config.yaml
encoder_arch: "convnext"
horizontal_flip: true
translate: 0.06
bottleneck: "plain"
encoder_experts_per_token: 2
optimizer: "soap"
max_precond_dim: 1536
weight_decay: 0.0
Rows from expert 0 of block 2 of the encoder, named by matrix and row number. Rows with one number belong to one neuron. Each number is 200 + 20 x the weight over its row's rms, rounded and kept within 0 to 999. All counts start at 0. After the name is the row's rms in percent of the matrix's.
# up: expert up (encoder.blocks.2.mlp.up, 32x96x192), inputs 96-191
# down: expert down (encoder.blocks.2.mlp.down, 32x192x96, transposed), outputs 96-191
up.23,070,209,200,198,196,181,234,253,199,192,201,232,220,176,218,152,200,171,181,232,230,161,217,211,194,167,159,226,195,198,204,204,191,238,211,204,204,174,204,203,206,173,201,201,192,196,188,207,175,197,175,186,216,204,204,190,173,237,178,196,232,183,200,213,227,188,169,217,212,198,205,182,214,209,211,208,206,205,208,201,177,198,163,170,206,160,205,247,181,182,175,188,190,201,213,183,256
up.24,072,214,195,217,200,215,150,206,223,148,215,199,235,200,196,227,200,187,210,223,196,197,160,221,223,170,173,182,186,212,236,194,212,208,174,194,192,208,228,170,176,170,196,163,190,215,235,194,181,199,174,203,233,178,200,188,205,184,196,198,217,195,205,192,182,185,205,211,199,223,167,240,208,208,173,193,248,214,169,188,219,206,236,173,205,183,218,194,169,216,204,186,219,202,188,192,206
up.25,074,223,205,225,204,210,208,217,193,257,186,207,165,202,190,199,203,201,185,189,192,129,193,204,164,200,204,235,188,226,171,202,197,228,205,215,209,221,233,192,206,195,209,205,185,188,195,182,220,182,223,207,188,176,194,231,200,244,173,208,169,211,186,212,249,146,210,197,183,194,196,196,208,183,165,228,192,202,218,194,206,203,206,212,173,212,178,221,244,195,171,216,201,167,246,174,213
up.26,139,198,212,210,225,176,205,166,211,212,185,173,197,207,211,191,184,175,192,188,227,203,197,214,222,186,200,203,206,190,218,211,216,218,183,229,184,206,178,211,195,205,150,175,213,218,182,202,182,202,185,179,185,206,217,235,172,173,200,240,217,199,222,198,207,192,190,230,219,147,199,182,206,153,176,202,203,210,213,185,172,199,207,199,200,235,195,205,205,176,221,188,196,227,210,200,190
up.27,089,192,195,192,210,178,173,147,201,245,209,189,206,189,201,172,164,198,183,192,215,207,215,204,213,184,174,226,173,168,243,177,200,241,225,196,185,204,232,198,209,186,194,207,219,208,162,191,216,206,190,154,173,163,193,173,201,194,183,203,201,204,189,187,186,210,197,177,173,215,184,214,189,216,194,208,221,207,196,202,193,180,225,200,231,187,198,223,187,217,214,222,183,160,216,173,215
up.28,099,202,229,212,222,193,241,183,208,182,208,193,201,217,203,236,210,145,188,211,181,220,218,174,174,207,186,189,215,190,214,188,211,181,197,209,203,231,190,190,201,197,211,170,217,221,207,210,171,169,216,191,200,246,183,197,154,223,200,206,209,209,182,208,233,195,194,235,226,180,169,161,183,203,210,215,223,208,195,177,214,193,247,195,222,203,170,184,155,195,223,181,183,157,216,189,181
up.29,094,213,197,231,229,209,190,203,224,178,190,222,215,229,199,193,165,170,202,229,195,206,206,194,199,165,205,158,186,204,195,203,215,207,202,197,234,225,199,212,201,199,200,175,185,185,188,205,220,189,208,174,208,191,164,205,230,198,235,226,232,191,197,221,226,170,244,183,158,194,204,230,202,182,201,209,194,190,181,174,178,176,224,172,210,151,171,199,210,178,167,214,187,212,207,193,219
up.30,118,191,207,182,187,193,197,188,205,206,181,202,197,204,216,205,208,213,227,209,212,193,199,198,164,228,214,219,208,178,210,152,178,174,197,225,198,181,176,225,212,164,216,206,173,183,174,201,189,228,220,169,187,208,173,246,216,204,180,193,188,218,209,248,208,189,188,211,198,188,164,182,186,187,211,205,219,230,242,189,204,199,191,175,199,220,225,209,216,200,195,193,206,193,191,210,167
up.31,113,202,181,176,193,198,219,202,236,210,190,192,237,195,193,188,198,223,166,216,227,218,206,199,227,226,240,212,177,216,174,203,204,237,223,207,194,184,192,204,182,183,225,170,192,204,180,186,232,190,190,180,217,197,178,184,218,191,195,222,185,190,194,179,181,185,186,196,243,225,200,203,224,227,171,169,203,181,198,209,213,199,211,188,211,179,164,183,186,180,203,194,196,221,224,201,194
up.32,121,219,181,220,217,201,190,178,187,189,184,195,187,207,198,190,203,208,251,203,218,177,179,223,231,203,185,185,186,172,193,190,218,196,193,194,202,207,195,210,207,181,159,178,181,204,167,202,232,206,208,181,205,229,192,238,188,201,205,203,181,236,202,142,217,191,233,189,219,195,178,191,217,203,182,212,198,178,211,208,196,213,203,221,208,201,189,225,197,188,175,207,186,218,204,211,178
up.33,090,181,193,199,171,172,177,219,196,169,216,193,189,208,172,192,184,200,190,176,186,210,206,181,215,214,187,197,179,192,165,237,196,184,177,150,201,191,202,190,201,203,216,202,203,199,213,191,181,211,174,251,183,201,185,214,196,188,180,196,215,236,198,203,195,192,222,205,233,165,186,170,196,244,206,177,204,208,210,233,217,194,220,225,185,228,191,198,191,204,219,200,234,198,208,218,164
up.34,088,203,227,228,206,185,206,237,225,170,217,204,228,205,229,206,202,163,177,164,196,235,199,251,175,157,207,173,206,199,174,186,215,199,186,194,171,168,207,212,216,185,172,177,187,194,204,216,175,208,227,195,225,205,201,202,184,221,192,193,190,205,209,226,219,198,193,205,218,217,207,178,177,210,195,185,217,229,203,183,201,194,183,189,188,184,226,230,223,200,188,209,213,206,217,211,233
up.35,120,203,217,207,203,216,194,189,198,164,227,189,213,202,176,194,207,213,203,193,204,209,219,168,187,209,194,172,203,199,192,214,197,214,198,196,185,194,200,181,192,204,199,211,163,174,202,185,218,233,191,217,165,206,193,196,235,189,189,259,240,260,206,192,206,215,200,206,209,179,232,193,191,169,219,182,230,205,169,197,208,173,182,170,221,202,215,178,170,210,214,184,181,180,211,234,183
up.36,089,203,186,224,211,175,211,190,227,199,242,207,202,208,213,193,217,212,159,174,230,193,196,176,251,220,253,211,170,197,210,195,228,197,218,207,173,232,197,187,192,204,221,190,187,182,175,193,145,193,168,193,203,196,180,228,187,196,171,198,226,213,200,188,187,215,180,201,219,223,213,185,205,202,194,197,217,175,206,196,182,205,203,174,219,181,181,215,168,202,173,186,210,167,236,204,169
up.37,122,219,222,176,193,169,164,210,207,219,224,203,181,211,204,203,205,189,208,175,250,227,199,203,162,199,224,186,246,191,198,203,199,219,231,187,190,176,166,201,192,220,189,188,226,212,197,209,214,194,192,203,229,194,153,193,226,185,187,225,190,207,200,193,187,208,189,178,207,213,181,200,196,197,206,208,186,196,203,179,211,220,219,228,209,189,202,209,213,181,196,192,206,243,219,181,183
up.38,066,195,180,198,181,220,223,214,184,189,222,194,236,217,206,192,219,198,194,201,188,191,181,190,181,211,171,210,168,175,192,174,249,226,200,167,203,205,221,173,210,154,209,199,183,203,269,200,209,191,215,215,191,175,218,177,156,190,227,183,210,198,182,208,178,207,207,190,186,202,180,199,185,218,180,219,172,199,222,230,185,253,204,162,196,164,176,233,190,213,210,183,207,196,214,159,184
up.39,116,218,205,206,199,164,181,232,228,217,222,187,202,186,186,194,224,209,203,178,228,171,202,198,215,197,196,189,202,166,191,189,259,195,212,197,198,203,184,172,197,196,168,167,229,229,232,221,223,191,195,145,188,192,182,243,188,200,168,181,200,208,207,177,216,213,206,228,216,174,216,202,191,227,199,207,195,185,208,156,218,205,190,180,205,188,179,214,224,203,184,225,199,233,213,190,187
up.40,117,206,182,240,208,195,190,208,218,206,232,186,200,196,206,224,185,207,224,209,198,147,170,215,211,183,192,185,174,183,222,203,219,196,214,217,195,220,181,191,242,173,211,198,189,207,190,204,227,209,209,229,235,190,190,193,195,226,233,222,161,176,192,205,219,198,201,134,187,231,229,183,194,171,195,191,189,179,205,215,198,219,195,197,220,185,200,203,199,182,229,213,198,180,218,174,194
up.41,098,188,197,206,208,175,178,230,191,221,161,223,234,189,201,182,168,195,204,218,221,162,223,208,204,207,151,256,228,230,217,219,183,213,174,159,182,241,198,199,188,208,219,195,206,228,194,200,159,179,202,184,185,174,214,200,189,229,216,181,204,216,203,179,181,194,201,219,194,213,194,198,214,228,215,200,188,209,198,222,212,197,205,206,230,229,207,223,197,193,189,234,183,169,243,182,209
up.42,087,194,215,180,200,187,212,215,208,171,195,209,185,203,207,196,172,197,208,201,217,182,163,215,230,238,222,187,208,228,203,176,217,251,173,206,193,170,204,179,188,200,195,212,181,218,183,173,207,195,167,168,174,218,167,211,220,216,243,217,178,197,211,214,196,179,239,187,209,192,188,188,198,209,255,213,191,197,172,182,179,235,215,187,186,187,183,210,177,170,196,220,237,208,229,196,200
up.43,103,202,224,200,215,175,195,179,168,207,207,195,225,200,216,186,230,177,188,175,197,204,212,199,214,207,220,196,185,202,220,199,194,206,182,222,226,200,200,191,156,215,191,197,171,230,166,218,214,188,193,175,240,181,192,185,196,210,191,211,219,191,226,176,214,214,196,209,189,228,216,217,204,188,184,214,185,180,175,213,189,175,205,199,203,188,172,254,187,191,169,210,220,198,184,187,203
up.44,124,199,216,205,208,231,166,182,175,201,201,163,226,214,210,213,219,205,200,180,222,169,196,223,181,198,185,245,226,193,213,191,206,218,179,183,177,186,219,173,216,214,209,203,173,197,197,207,171,243,193,225,245,215,224,211,201,164,181,232,151,195,217,184,203,207,189,172,195,190,215,217,193,195,183,201,212,227,181,196,144,205,187,206,187,203,201,209,190,183,195,196,201,152,207,235,162
up.45,114,208,192,196,187,175,169,194,219,213,204,206,220,187,212,191,223,166,178,189,222,217,217,198,195,210,204,205,210,166,223,178,192,206,179,207,207,194,225,204,221,201,209,182,219,172,160,183,227,191,192,201,181,223,201,161,196,228,224,215,190,151,210,186,190,170,197,201,193,210,212,213,165,262,223,181,183,174,175,212,202,198,231,186,224,184,185,220,207,182,203,210,189,208,213,178,191
up.46,086,205,206,184,189,201,232,196,225,169,224,228,215,223,198,224,160,202,252,205,174,162,192,200,190,178,181,217,263,193,184,181,233,198,211,204,194,237,201,216,185,217,190,209,211,210,190,208,175,191,195,223,176,171,188,216,187,210,194,191,200,189,178,192,166,190,226,191,186,195,210,173,190,172,209,175,237,234,203,200,196,212,195,190,151,179,212,225,202,204,207,202,181,216,212,196,173
up.47,097,239,169,231,212,240,234,214,171,244,190,176,195,193,209,232,172,231,221,217,219,237,196,188,216,208,205,195,213,205,220,184,202,204,203,180,226,194,204,163,217,213,201,210,223,190,217,188,180,195,222,170,212,219,182,182,187,183,188,193,172,224,194,216,203,197,199,181,189,208,208,197,208,183,224,202,221,199,238,189,227,207,177,175,200,181,212,200,209,223,180,174,186,191,210,194,177
up.48,105,200,193,167,203,200,203,202,210,173,190,194,237,189,192,195,201,210,185,138,188,187,180,218,213,184,197,179,197,172,229,191,181,188,217,240,235,183,181,187,217,204,175,149,232,162,221,193,193,212,224,219,210,199,228,222,190,196,209,208,255,175,216,193,204,207,200,204,230,217,212,241,228,180,201,186,188,211,171,210,200,199,210,215,205,199,174,199,207,203,189,200,203,207,216,195,191
up.49,070,180,190,206,196,212,199,190,204,214,173,209,235,195,190,198,210,210,223,251,182,235,147,176,174,235,197,221,248,205,190,188,219,187,208,183,194,196,206,188,207,190,215,163,221,195,266,196,225,198,209,195,182,209,195,211,175,213,157,212,224,190,174,180,220,222,209,189,202,191,177,185,227,225,192,207,223,185,185,209,195,203,211,227,199,178,186,208,153,186,195,217,207,209,223,167,233
up.50,096,214,171,211,205,203,193,185,207,198,187,182,163,223,211,193,186,179,181,216,193,154,230,187,213,201,196,181,228,195,187,187,235,248,178,235,191,209,217,203,196,226,199,177,207,221,178,190,213,169,197,196,164,186,218,164,205,213,211,203,212,211,198,204,230,180,218,178,233,198,164,147,197,199,205,196,232,220,204,190,210,204,193,178,211,208,205,215,183,219,216,200,197,237,214,242,175
up.51,084,190,192,187,210,218,203,185,157,186,197,216,192,182,217,193,244,228,187,180,205,214,196,205,183,167,197,202,196,203,191,191,208,218,187,205,189,203,191,203,189,208,161,236,184,174,182,214,205,202,215,204,268,195,184,250,192,204,190,176,221,197,211,189,220,231,189,200,201,254,232,196,215,229,210,213,182,253,194,210,196,193,200,189,212,166,196,214,200,209,193,221,205,202,223,188,190
up.52,101,190,194,203,225,214,186,185,215,174,187,218,210,163,189,195,223,187,182,193,208,242,216,205,173,215,190,192,220,234,184,185,171,213,206,212,189,174,195,167,194,218,194,204,200,201,222,230,179,220,179,189,212,231,203,194,207,165,213,199,278,205,194,182,206,170,221,221,234,180,230,169,208,181,194,222,192,193,204,209,230,188,203,187,183,194,217,225,173,201,199,212,194,211,193,224,215
up.53,102,216,212,182,204,181,232,212,184,188,207,170,226,216,213,179,211,222,190,181,204,206,215,174,202,184,178,202,211,179,203,211,178,195,201,176,224,231,232,196,189,187,198,217,206,199,192,187,181,182,240,219,164,192,170,209,194,225,271,201,230,223,230,213,218,226,207,173,203,203,187,217,213,205,210,201,207,206,239,218,210,204,164,202,161,213,183,187,183,201,216,194,202,209,197,199,206
up.54,096,211,206,178,170,215,192,196,214,208,188,205,187,216,242,191,197,196,175,200,207,217,161,190,190,223,220,204,210,171,250,213,184,197,217,164,182,193,194,222,193,205,190,202,212,208,193,221,165,153,236,185,220,196,185,204,199,190,223,182,191,195,245,216,186,194,189,214,171,178,205,174,226,192,186,208,225,185,232,225,183,190,169,210,215,231,237,248,209,182,206,197,204,233,194,196,164
up.55,102,197,220,208,192,203,217,221,194,225,197,172,205,196,197,232,201,236,199,204,188,220,194,205,218,186,208,207,189,180,174,185,210,217,219,169,171,192,188,232,181,167,208,211,210,199,202,190,186,208,198,197,219,207,199,185,188,196,179,204,200,223,195,223,218,183,126,198,224,185,223,220,205,176,177,183,191,153,196,214,217,253,189,228,195,197,202,166,169,194,186,219,207,222,198,185,209
up.56,067,197,188,190,188,185,206,193,186,169,193,192,188,199,180,213,221,208,183,211,210,213,222,206,185,168,214,218,212,211,170,245,209,239,212,193,203,206,197,189,210,198,164,194,201,176,213,180,241,205,175,199,235,197,199,180,232,227,212,204,184,247,201,216,224,181,227,193,214,180,201,224,206,218,187,202,204,205,188,150,152,239,212,177,178,229,210,164,202,159,196,193,210,177,214,243,228
up.57,086,173,158,181,187,214,188,220,197,223,220,193,176,212,195,206,203,210,198,211,217,193,206,185,227,200,205,240,196,218,203,212,241,185,221,183,184,262,208,191,166,212,186,224,204,221,182,183,182,200,213,181,228,197,225,159,191,185,174,166,198,182,207,199,181,212,187,241,201,160,195,213,185,192,227,237,216,192,211,191,203,182,192,224,212,213,184,209,162,205,169,183,171,205,241,212,176
up.58,082,224,187,213,219,205,231,225,194,205,193,218,186,204,198,194,179,172,239,176,169,198,213,219,189,184,167,202,239,209,213,175,208,215,237,201,202,181,184,175,185,239,222,187,186,194,178,191,217,178,190,191,146,215,191,212,194,234,156,173,193,195,179,172,206,213,198,175,170,195,207,203,201,205,223,177,217,194,180,219,233,248,204,164,217,192,235,217,185,195,164,207,213,197,237,208,226
down.23,075,203,217,181,212,242,216,200,176,181,179,211,166,182,222,214,186,188,198,191,182,218,212,199,214,204,240,260,221,164,216,231,189,201,167,204,216,189,189,225,151,219,189,162,196,178,223,209,227,181,219,188,193,233,211,213,181,172,188,173,178,211,216,200,223,235,202,206,220,215,216,169,199,218,209,211,225,192,210,227,158,197,187,156,232,201,187,197,179,189,208,221,211,204,145,179,225
down.24,083,201,208,189,223,208,189,184,191,216,204,185,185,186,170,207,223,200,201,230,170,177,182,195,208,185,208,198,183,207,195,200,216,211,210,173,196,228,188,216,202,219,206,199,193,166,187,209,220,177,168,217,207,235,176,197,192,216,184,199,203,201,170,185,146,195,172,196,225,216,188,201,216,186,173,164,207,198,197,210,234,190,263,165,211,231,228,226,211,207,210,189,198,205,194,168,203
down.25,072,227,198,208,169,239,209,184,193,171,228,201,223,183,230,201,193,189,233,179,169,190,212,181,216,167,250,203,198,186,199,202,206,157,225,187,219,190,173,198,200,212,210,190,215,234,178,187,209,207,171,169,184,237,208,230,200,193,194,204,180,187,243,150,223,240,218,199,221,226,183,194,173,185,207,203,200,237,190,175,187,166,232,209,200,170,175,196,206,212,178,190,190,227,202,212,173
down.26,122,188,220,192,212,178,224,235,168,181,211,177,195,171,194,222,210,202,213,198,158,194,223,187,207,194,169,263,179,191,204,210,212,225,190,183,223,175,221,215,195,191,178,174,178,182,206,186,250,198,210,187,188,176,210,240,197,203,209,181,175,194,180,190,187,169,174,229,190,182,210,175,210,237,244,210,180,215,162,168,203,224,197,198,226,163,184,158,204,174,188,216,195,168,215,208,205
down.27,096,180,196,157,222,211,235,220,191,169,220,163,183,177,206,202,236,201,205,192,216,189,196,213,196,210,194,184,240,160,202,194,190,181,217,188,200,165,166,173,197,199,217,194,200,166,189,206,202,215,227,187,198,241,193,180,191,197,196,214,212,237,200,197,191,212,215,212,240,201,164,169,198,206,219,181,183,199,207,203,165,235,213,259,176,178,160,224,212,189,173,211,177,198,215,206,218
down.28,108,206,189,223,203,231,218,215,213,207,198,157,222,190,185,212,211,228,193,186,170,228,215,229,194,201,207,202,197,224,170,210,210,157,186,209,231,180,227,209,168,214,163,220,237,199,199,194,158,196,210,221,195,177,197,217,207,240,212,221,207,214,153,221,170,251,208,220,205,212,215,182,229,200,217,165,211,229,182,194,204,200,247,196,202,258,181,173,188,170,201,219,192,232,204,218,225
down.29,103,194,203,199,217,224,223,178,198,227,205,219,226,171,223,196,177,161,225,192,208,180,233,220,220,187,176,208,241,172,186,201,201,203,223,149,171,201,196,232,192,195,190,194,187,200,197,218,188,203,197,159,180,192,191,205,192,223,224,198,216,234,193,189,207,211,196,218,189,193,200,177,211,226,191,180,180,196,211,180,188,228,204,193,228,200,191,229,205,178,183,183,202,225,218,211,223
down.30,112,216,195,176,237,206,223,240,175,221,232,185,183,228,197,223,173,188,185,183,204,176,216,171,201,235,187,211,165,215,206,195,178,206,198,168,192,171,215,193,172,229,222,181,210,201,218,232,182,198,195,201,190,155,210,200,211,203,195,207,249,195,202,218,202,155,190,197,233,213,190,202,198,209,183,180,215,152,196,242,204,188,186,209,190,187,230,199,177,212,193,229,211,165,171,191,191
down.31,121,187,178,199,177,206,208,195,194,191,205,241,220,216,216,205,230,172,197,180,233,230,198,228,246,196,177,187,261,169,201,207,182,216,189,196,197,208,192,179,195,203,217,188,200,198,214,216,185,185,205,187,184,180,185,228,188,201,213,210,184,209,179,197,140,216,251,196,203,213,190,215,218,196,205,222,158,165,187,181,199,202,197,236,149,197,221,180,211,214,213,199,210,216,189,187,211
down.32,121,174,209,183,187,204,208,186,211,231,194,179,189,188,218,218,194,191,185,209,224,178,187,188,242,213,202,179,188,193,179,213,236,152,199,209,179,223,183,196,229,172,188,218,220,193,207,246,198,210,223,245,211,212,181,174,186,179,206,210,203,214,228,188,235,226,183,176,164,206,218,187,210,152,199,202,211,186,194,205,205,204,192,238,207,207,223,217,176,173,188,150,209,153,227,168,203
down.33,095,178,190,181,208,185,196,190,201,219,232,196,207,186,194,213,204,203,181,196,219,228,212,223,199,155,191,185,193,198,188,170,204,201,193,176,181,159,197,224,195,224,183,191,190,184,191,186,184,203,200,214,185,222,184,189,215,221,169,165,222,200,218,203,186,217,206,185,191,205,184,192,213,210,187,218,198,199,184,225,176,209,208,196,233,189,171,186,203,207,172,190,205,198,161,207,196
down.34,100,182,174,203,171,206,191,208,203,206,178,181,230,227,189,190,197,168,186,190,172,158,186,233,211,185,204,189,208,195,179,179,191,189,200,192,197,215,250,161,182,187,214,173,191,187,199,203,219,230,212,210,181,224,224,191,226,204,214,195,139,181,212,216,223,227,230,209,192,193,154,191,204,185,193,213,191,183,224,201,187,196,168,181,231,196,194,204,184,197,215,204,161,197,177,152,265
down.35,111,202,178,166,204,234,188,211,179,226,158,199,225,219,199,235,190,204,191,173,183,183,216,188,224,197,193,186,240,175,226,191,207,218,168,183,196,208,202,198,222,187,207,207,190,201,214,182,191,227,217,211,217,205,211,205,187,204,211,215,188,182,212,220,212,201,190,184,221,185,198,217,188,164,202,198,174,220,218,225,209,203,174,166,199,171,185,208,207,207,196,173,173,203,199,147,213
down.36,091,192,213,196,205,199,224,193,194,152,219,181,206,186,250,204,217,196,161,190,230,233,209,198,209,197,175,211,207,175,202,204,191,187,187,230,214,233,178,179,198,182,216,193,182,207,216,184,176,227,176,198,204,183,179,233,218,204,194,218,185,198,199,222,211,177,224,207,187,193,200,188,199,182,210,213,216,193,201,204,185,198,203,206,196,208,225,204,200,211,227,223,225,225,190,226,210
down.37,126,176,208,211,208,207,192,229,231,195,200,217,194,173,162,187,193,226,181,198,175,201,173,208,218,183,187,191,201,207,166,216,191,231,197,219,202,226,214,197,199,206,245,159,167,199,203,202,198,198,222,181,185,211,200,202,178,193,209,197,201,221,197,172,203,234,211,186,175,205,195,190,219,164,173,193,209,194,229,195,190,190,209,209,183,209,208,207,209,203,205,184,195,219,227,212,176
down.38,081,200,180,208,217,164,177,168,185,207,188,179,201,196,177,209,202,204,223,186,251,196,198,193,207,174,193,191,202,192,222,211,199,205,207,222,194,186,210,195,194,183,218,196,202,240,190,164,240,187,186,177,193,200,212,195,207,188,183,209,156,192,176,230,156,220,176,200,184,191,209,203,208,199,193,237,220,197,195,185,169,174,194,206,183,162,189,229,197,197,203,217,173,193,207,206,203
down.39,122,203,176,207,201,196,188,186,184,199,202,160,208,205,191,206,193,195,181,208,187,205,196,198,207,211,214,176,210,221,231,192,223,170,196,229,208,182,175,202,193,168,163,192,182,179,194,212,169,213,238,224,197,228,210,184,188,188,203,206,203,169,209,192,206,202,186,225,200,195,216,200,193,220,224,211,193,182,170,186,185,208,178,193,215,220,204,186,200,189,224,240,227,200,205,236,219
down.40,110,214,190,171,246,191,199,234,224,240,215,190,177,170,209,179,236,174,240,224,211,176,168,152,224,203,225,179,215,167,230,212,174,190,239,221,227,157,208,182,177,222,205,213,210,203,171,212,198,182,194,193,203,213,201,237,172,194,162,181,206,199,164,178,193,221,186,179,221,213,208,199,191,205,215,179,196,211,159,228,195,199,217,209,219,214,184,185,192,195,205,200,185,202,167,199,217
down.41,104,176,228,196,203,164,208,201,200,219,213,220,216,229,233,157,219,202,229,197,224,192,210,172,187,214,210,189,188,217,220,189,186,171,162,173,193,194,189,209,207,229,178,218,206,209,192,209,214,208,176,170,195,195,228,223,196,176,200,204,209,224,193,217,183,185,233,200,203,205,186,201,183,223,218,218,194,224,249,198,195,232,182,207,196,198,214,199,239,218,226,211,217,199,230,217,247
down.42,109,186,173,191,202,222,199,216,188,234,204,200,212,198,209,204,171,165,211,195,232,208,192,201,192,166,230,175,200,213,200,204,200,210,194,201,195,214,197,201,217,184,185,220,198,212,206,210,208,211,201,179,168,235,181,195,211,212,199,183,226,231,199,192,222,235,191,197,186,201,179,195,218,208,196,206,152,201,192,165,202,210,202,194,212,242,203,166,229,193,204,210,168,188,192,190,168
down.43,095,226,166,184,173,193,239,245,172,189,195,176,197,192,199,163,212,182,193,233,186,182,185,174,189,179,179,212,193,231,200,181,237,205,204,202,197,177,220,210,193,181,197,221,242,194,201,200,149,212,231,171,183,208,188,165,195,218,198,193,196,226,170,201,213,222,225,227,260,231,178,199,206,213,206,187,203,174,197,180,197,210,216,218,176,216,193,214,219,204,189,229,219,188,207,187,195
down.44,100,201,181,191,188,198,173,251,205,187,190,179,195,188,223,197,194,207,202,188,186,214,180,212,177,221,197,177,205,224,191,226,200,192,205,184,163,230,222,188,202,217,210,195,258,242,190,228,191,201,180,203,225,163,216,185,191,210,180,200,220,182,200,205,183,224,213,201,202,182,203,214,202,215,226,186,204,201,214,207,205,209,267,219,240,188,168,197,200,199,183,205,183,248,222,204,224
down.45,107,175,193,199,156,220,218,212,224,210,205,192,173,219,200,205,246,177,201,175,202,205,193,211,206,203,182,149,190,195,206,197,177,181,211,183,189,221,208,221,195,244,231,206,221,211,197,187,139,198,217,196,191,198,197,164,191,185,180,190,194,207,197,238,207,190,199,189,201,169,215,186,171,201,197,221,184,202,187,206,195,203,208,220,187,220,196,231,218,186,193,182,186,188,203,215,193
down.46,099,152,195,195,226,189,200,184,220,204,199,233,191,188,241,182,204,215,216,175,218,195,216,210,244,180,228,198,227,195,209,244,187,215,190,203,193,215,171,189,214,189,200,192,151,203,172,221,195,176,189,173,200,169,198,188,177,203,227,202,181,192,214,187,204,182,210,200,214,197,184,187,184,183,199,195,205,182,218,186,205,208,220,197,218,192,193,171,172,161,219,183,205,213,221,208,197
down.47,092,196,148,212,188,191,218,208,206,234,208,207,186,207,222,222,224,202,202,191,224,201,176,190,192,208,180,246,168,220,195,259,193,184,206,213,200,197,194,194,200,202,224,193,197,187,165,178,224,203,175,178,166,185,193,208,209,201,176,176,197,173,184,158,217,195,229,188,197,186,170,186,197,190,226,196,218,241,197,214,200,148,202,225,227,226,188,210,187,193,210,244,216,205,201,245,171
down.48,109,220,214,233,149,204,234,189,191,185,204,213,189,179,206,189,216,231,235,179,219,181,186,217,205,173,192,228,215,168,191,187,201,189,202,202,226,219,213,192,203,222,199,213,199,165,217,196,208,196,210,206,212,218,197,207,216,207,189,184,179,200,178,172,196,189,228,178,185,176,236,195,190,234,209,180,210,225,193,198,211,205,203,230,198,145,217,247,167,190,178,205,216,203,194,179,181
down.49,072,198,172,197,167,243,212,176,202,195,195,230,205,203,231,170,173,172,192,198,220,190,187,189,213,218,212,198,183,221,199,222,177,240,181,172,195,199,192,194,227,178,196,174,158,179,209,204,213,213,196,164,184,190,218,210,226,218,193,188,195,230,214,201,194,183,181,190,228,208,167,131,187,202,202,206,208,194,215,179,216,193,205,163,216,227,201,189,213,177,190,169,216,176,178,196,182
down.50,095,219,228,186,214,199,202,215,225,177,162,214,199,205,186,204,238,167,220,157,199,200,217,198,204,200,206,206,206,190,213,221,175,230,214,201,190,198,242,208,166,210,191,216,236,215,213,190,191,203,201,201,226,172,208,224,164,213,233,194,191,210,223,216,166,201,203,205,219,176,181,187,204,199,207,201,203,212,184,187,272,229,200,224,205,187,192,218,189,224,221,213,182,192,169,186,227
down.51,085,176,229,209,195,156,197,198,214,199,165,198,230,204,197,202,186,248,200,226,201,212,158,215,189,197,212,197,159,184,196,179,197,177,206,198,222,213,210,213,229,176,187,203,177,190,236,200,216,200,194,205,218,224,196,159,214,194,210,221,219,197,194,196,175,170,177,181,181,209,219,213,205,192,209,196,204,198,238,180,217,203,193,217,199,221,229,200,187,183,223,236,214,192,176,184,175
down.52,097,198,203,211,210,166,211,207,189,208,193,171,226,209,209,227,215,174,218,203,205,207,233,225,203,184,178,221,226,207,223,182,211,183,147,186,193,164,219,200,168,194,204,198,189,179,192,184,172,197,229,207,210,138,215,203,222,198,205,193,230,200,199,228,220,218,181,183,229,201,218,176,208,195,205,191,205,202,156,216,196,233,214,189,224,186,198,230,206,193,185,230,185,171,204,219,187
down.53,104,192,195,161,198,220,206,216,170,152,256,178,194,204,231,215,223,168,222,187,212,202,223,210,201,188,205,188,220,196,192,223,202,189,223,193,198,188,179,219,199,209,217,214,217,217,192,204,196,230,256,223,211,210,205,149,192,182,159,177,205,193,222,232,218,235,188,206,210,197,222,233,209,193,194,254,201,180,245,206,223,220,186,224,195,189,209,197,200,198,196,214,190,193,219,212,202
down.54,095,193,192,191,245,247,250,212,192,179,196,203,176,153,170,225,190,181,187,211,207,206,189,189,213,204,211,214,232,197,194,206,188,206,210,200,179,217,226,230,218,222,202,236,237,172,188,180,222,188,207,152,221,190,241,214,219,232,215,174,200,208,237,228,203,220,176,173,188,194,199,189,196,163,219,177,182,228,223,177,171,197,184,168,241,222,167,180,163,185,179,201,215,169,197,161,202
down.55,112,193,171,170,189,182,195,208,222,186,224,233,177,206,232,225,208,209,192,206,176,187,252,202,226,189,190,195,201,206,187,209,217,206,195,216,222,200,218,174,196,203,202,170,233,179,156,197,189,196,185,186,165,163,196,234,194,215,176,207,208,150,201,196,236,213,232,179,236,194,190,195,194,200,207,191,199,209,193,208,243,210,209,226,220,187,179,197,166,184,222,249,247,202,231,177,173
down.56,064,191,195,178,208,179,196,210,211,195,214,204,224,219,162,201,214,222,202,222,207,222,208,189,219,212,187,208,231,176,173,241,198,192,222,216,230,178,183,186,197,203,220,181,183,223,191,192,175,185,211,177,188,201,192,204,207,219,229,180,198,210,146,180,210,208,132,192,213,230,209,221,200,179,211,224,189,215,196,208,180,238,190,213,172,157,188,188,194,197,177,201,202,194,209,177,162
down.57,100,197,182,213,196,223,203,167,208,211,190,202,210,201,185,215,221,186,233,210,176,193,229,198,159,181,212,216,242,167,161,162,204,185,234,260,206,173,217,222,181,191,212,193,177,191,203,199,203,206,206,205,194,206,213,215,214,191,256,202,190,197,169,226,213,174,225,192,206,205,238,177,167,189,144,181,201,201,195,204,204,215,224,186,162,182,202,187,227,209,195,188,191,171,175,211,211
down.58,078,201,193,219,179,214,206,181,203,221,221,232,204,219,194,159,182,174,200,218,174,209,204,202,166,219,236,221,191,206,185,198,185,178,156,206,204,166,237,193,186,254,236,191,224,193,150,213,172,200,180,169,198,188,197,186,220,182,152,173,198,220,225,209,174,180,192,182,225,201,187,184,183,203,192,208,205,232,215,184,170,237,217,226,157,195,172,218,225,185,209,189,195,205,194,228,200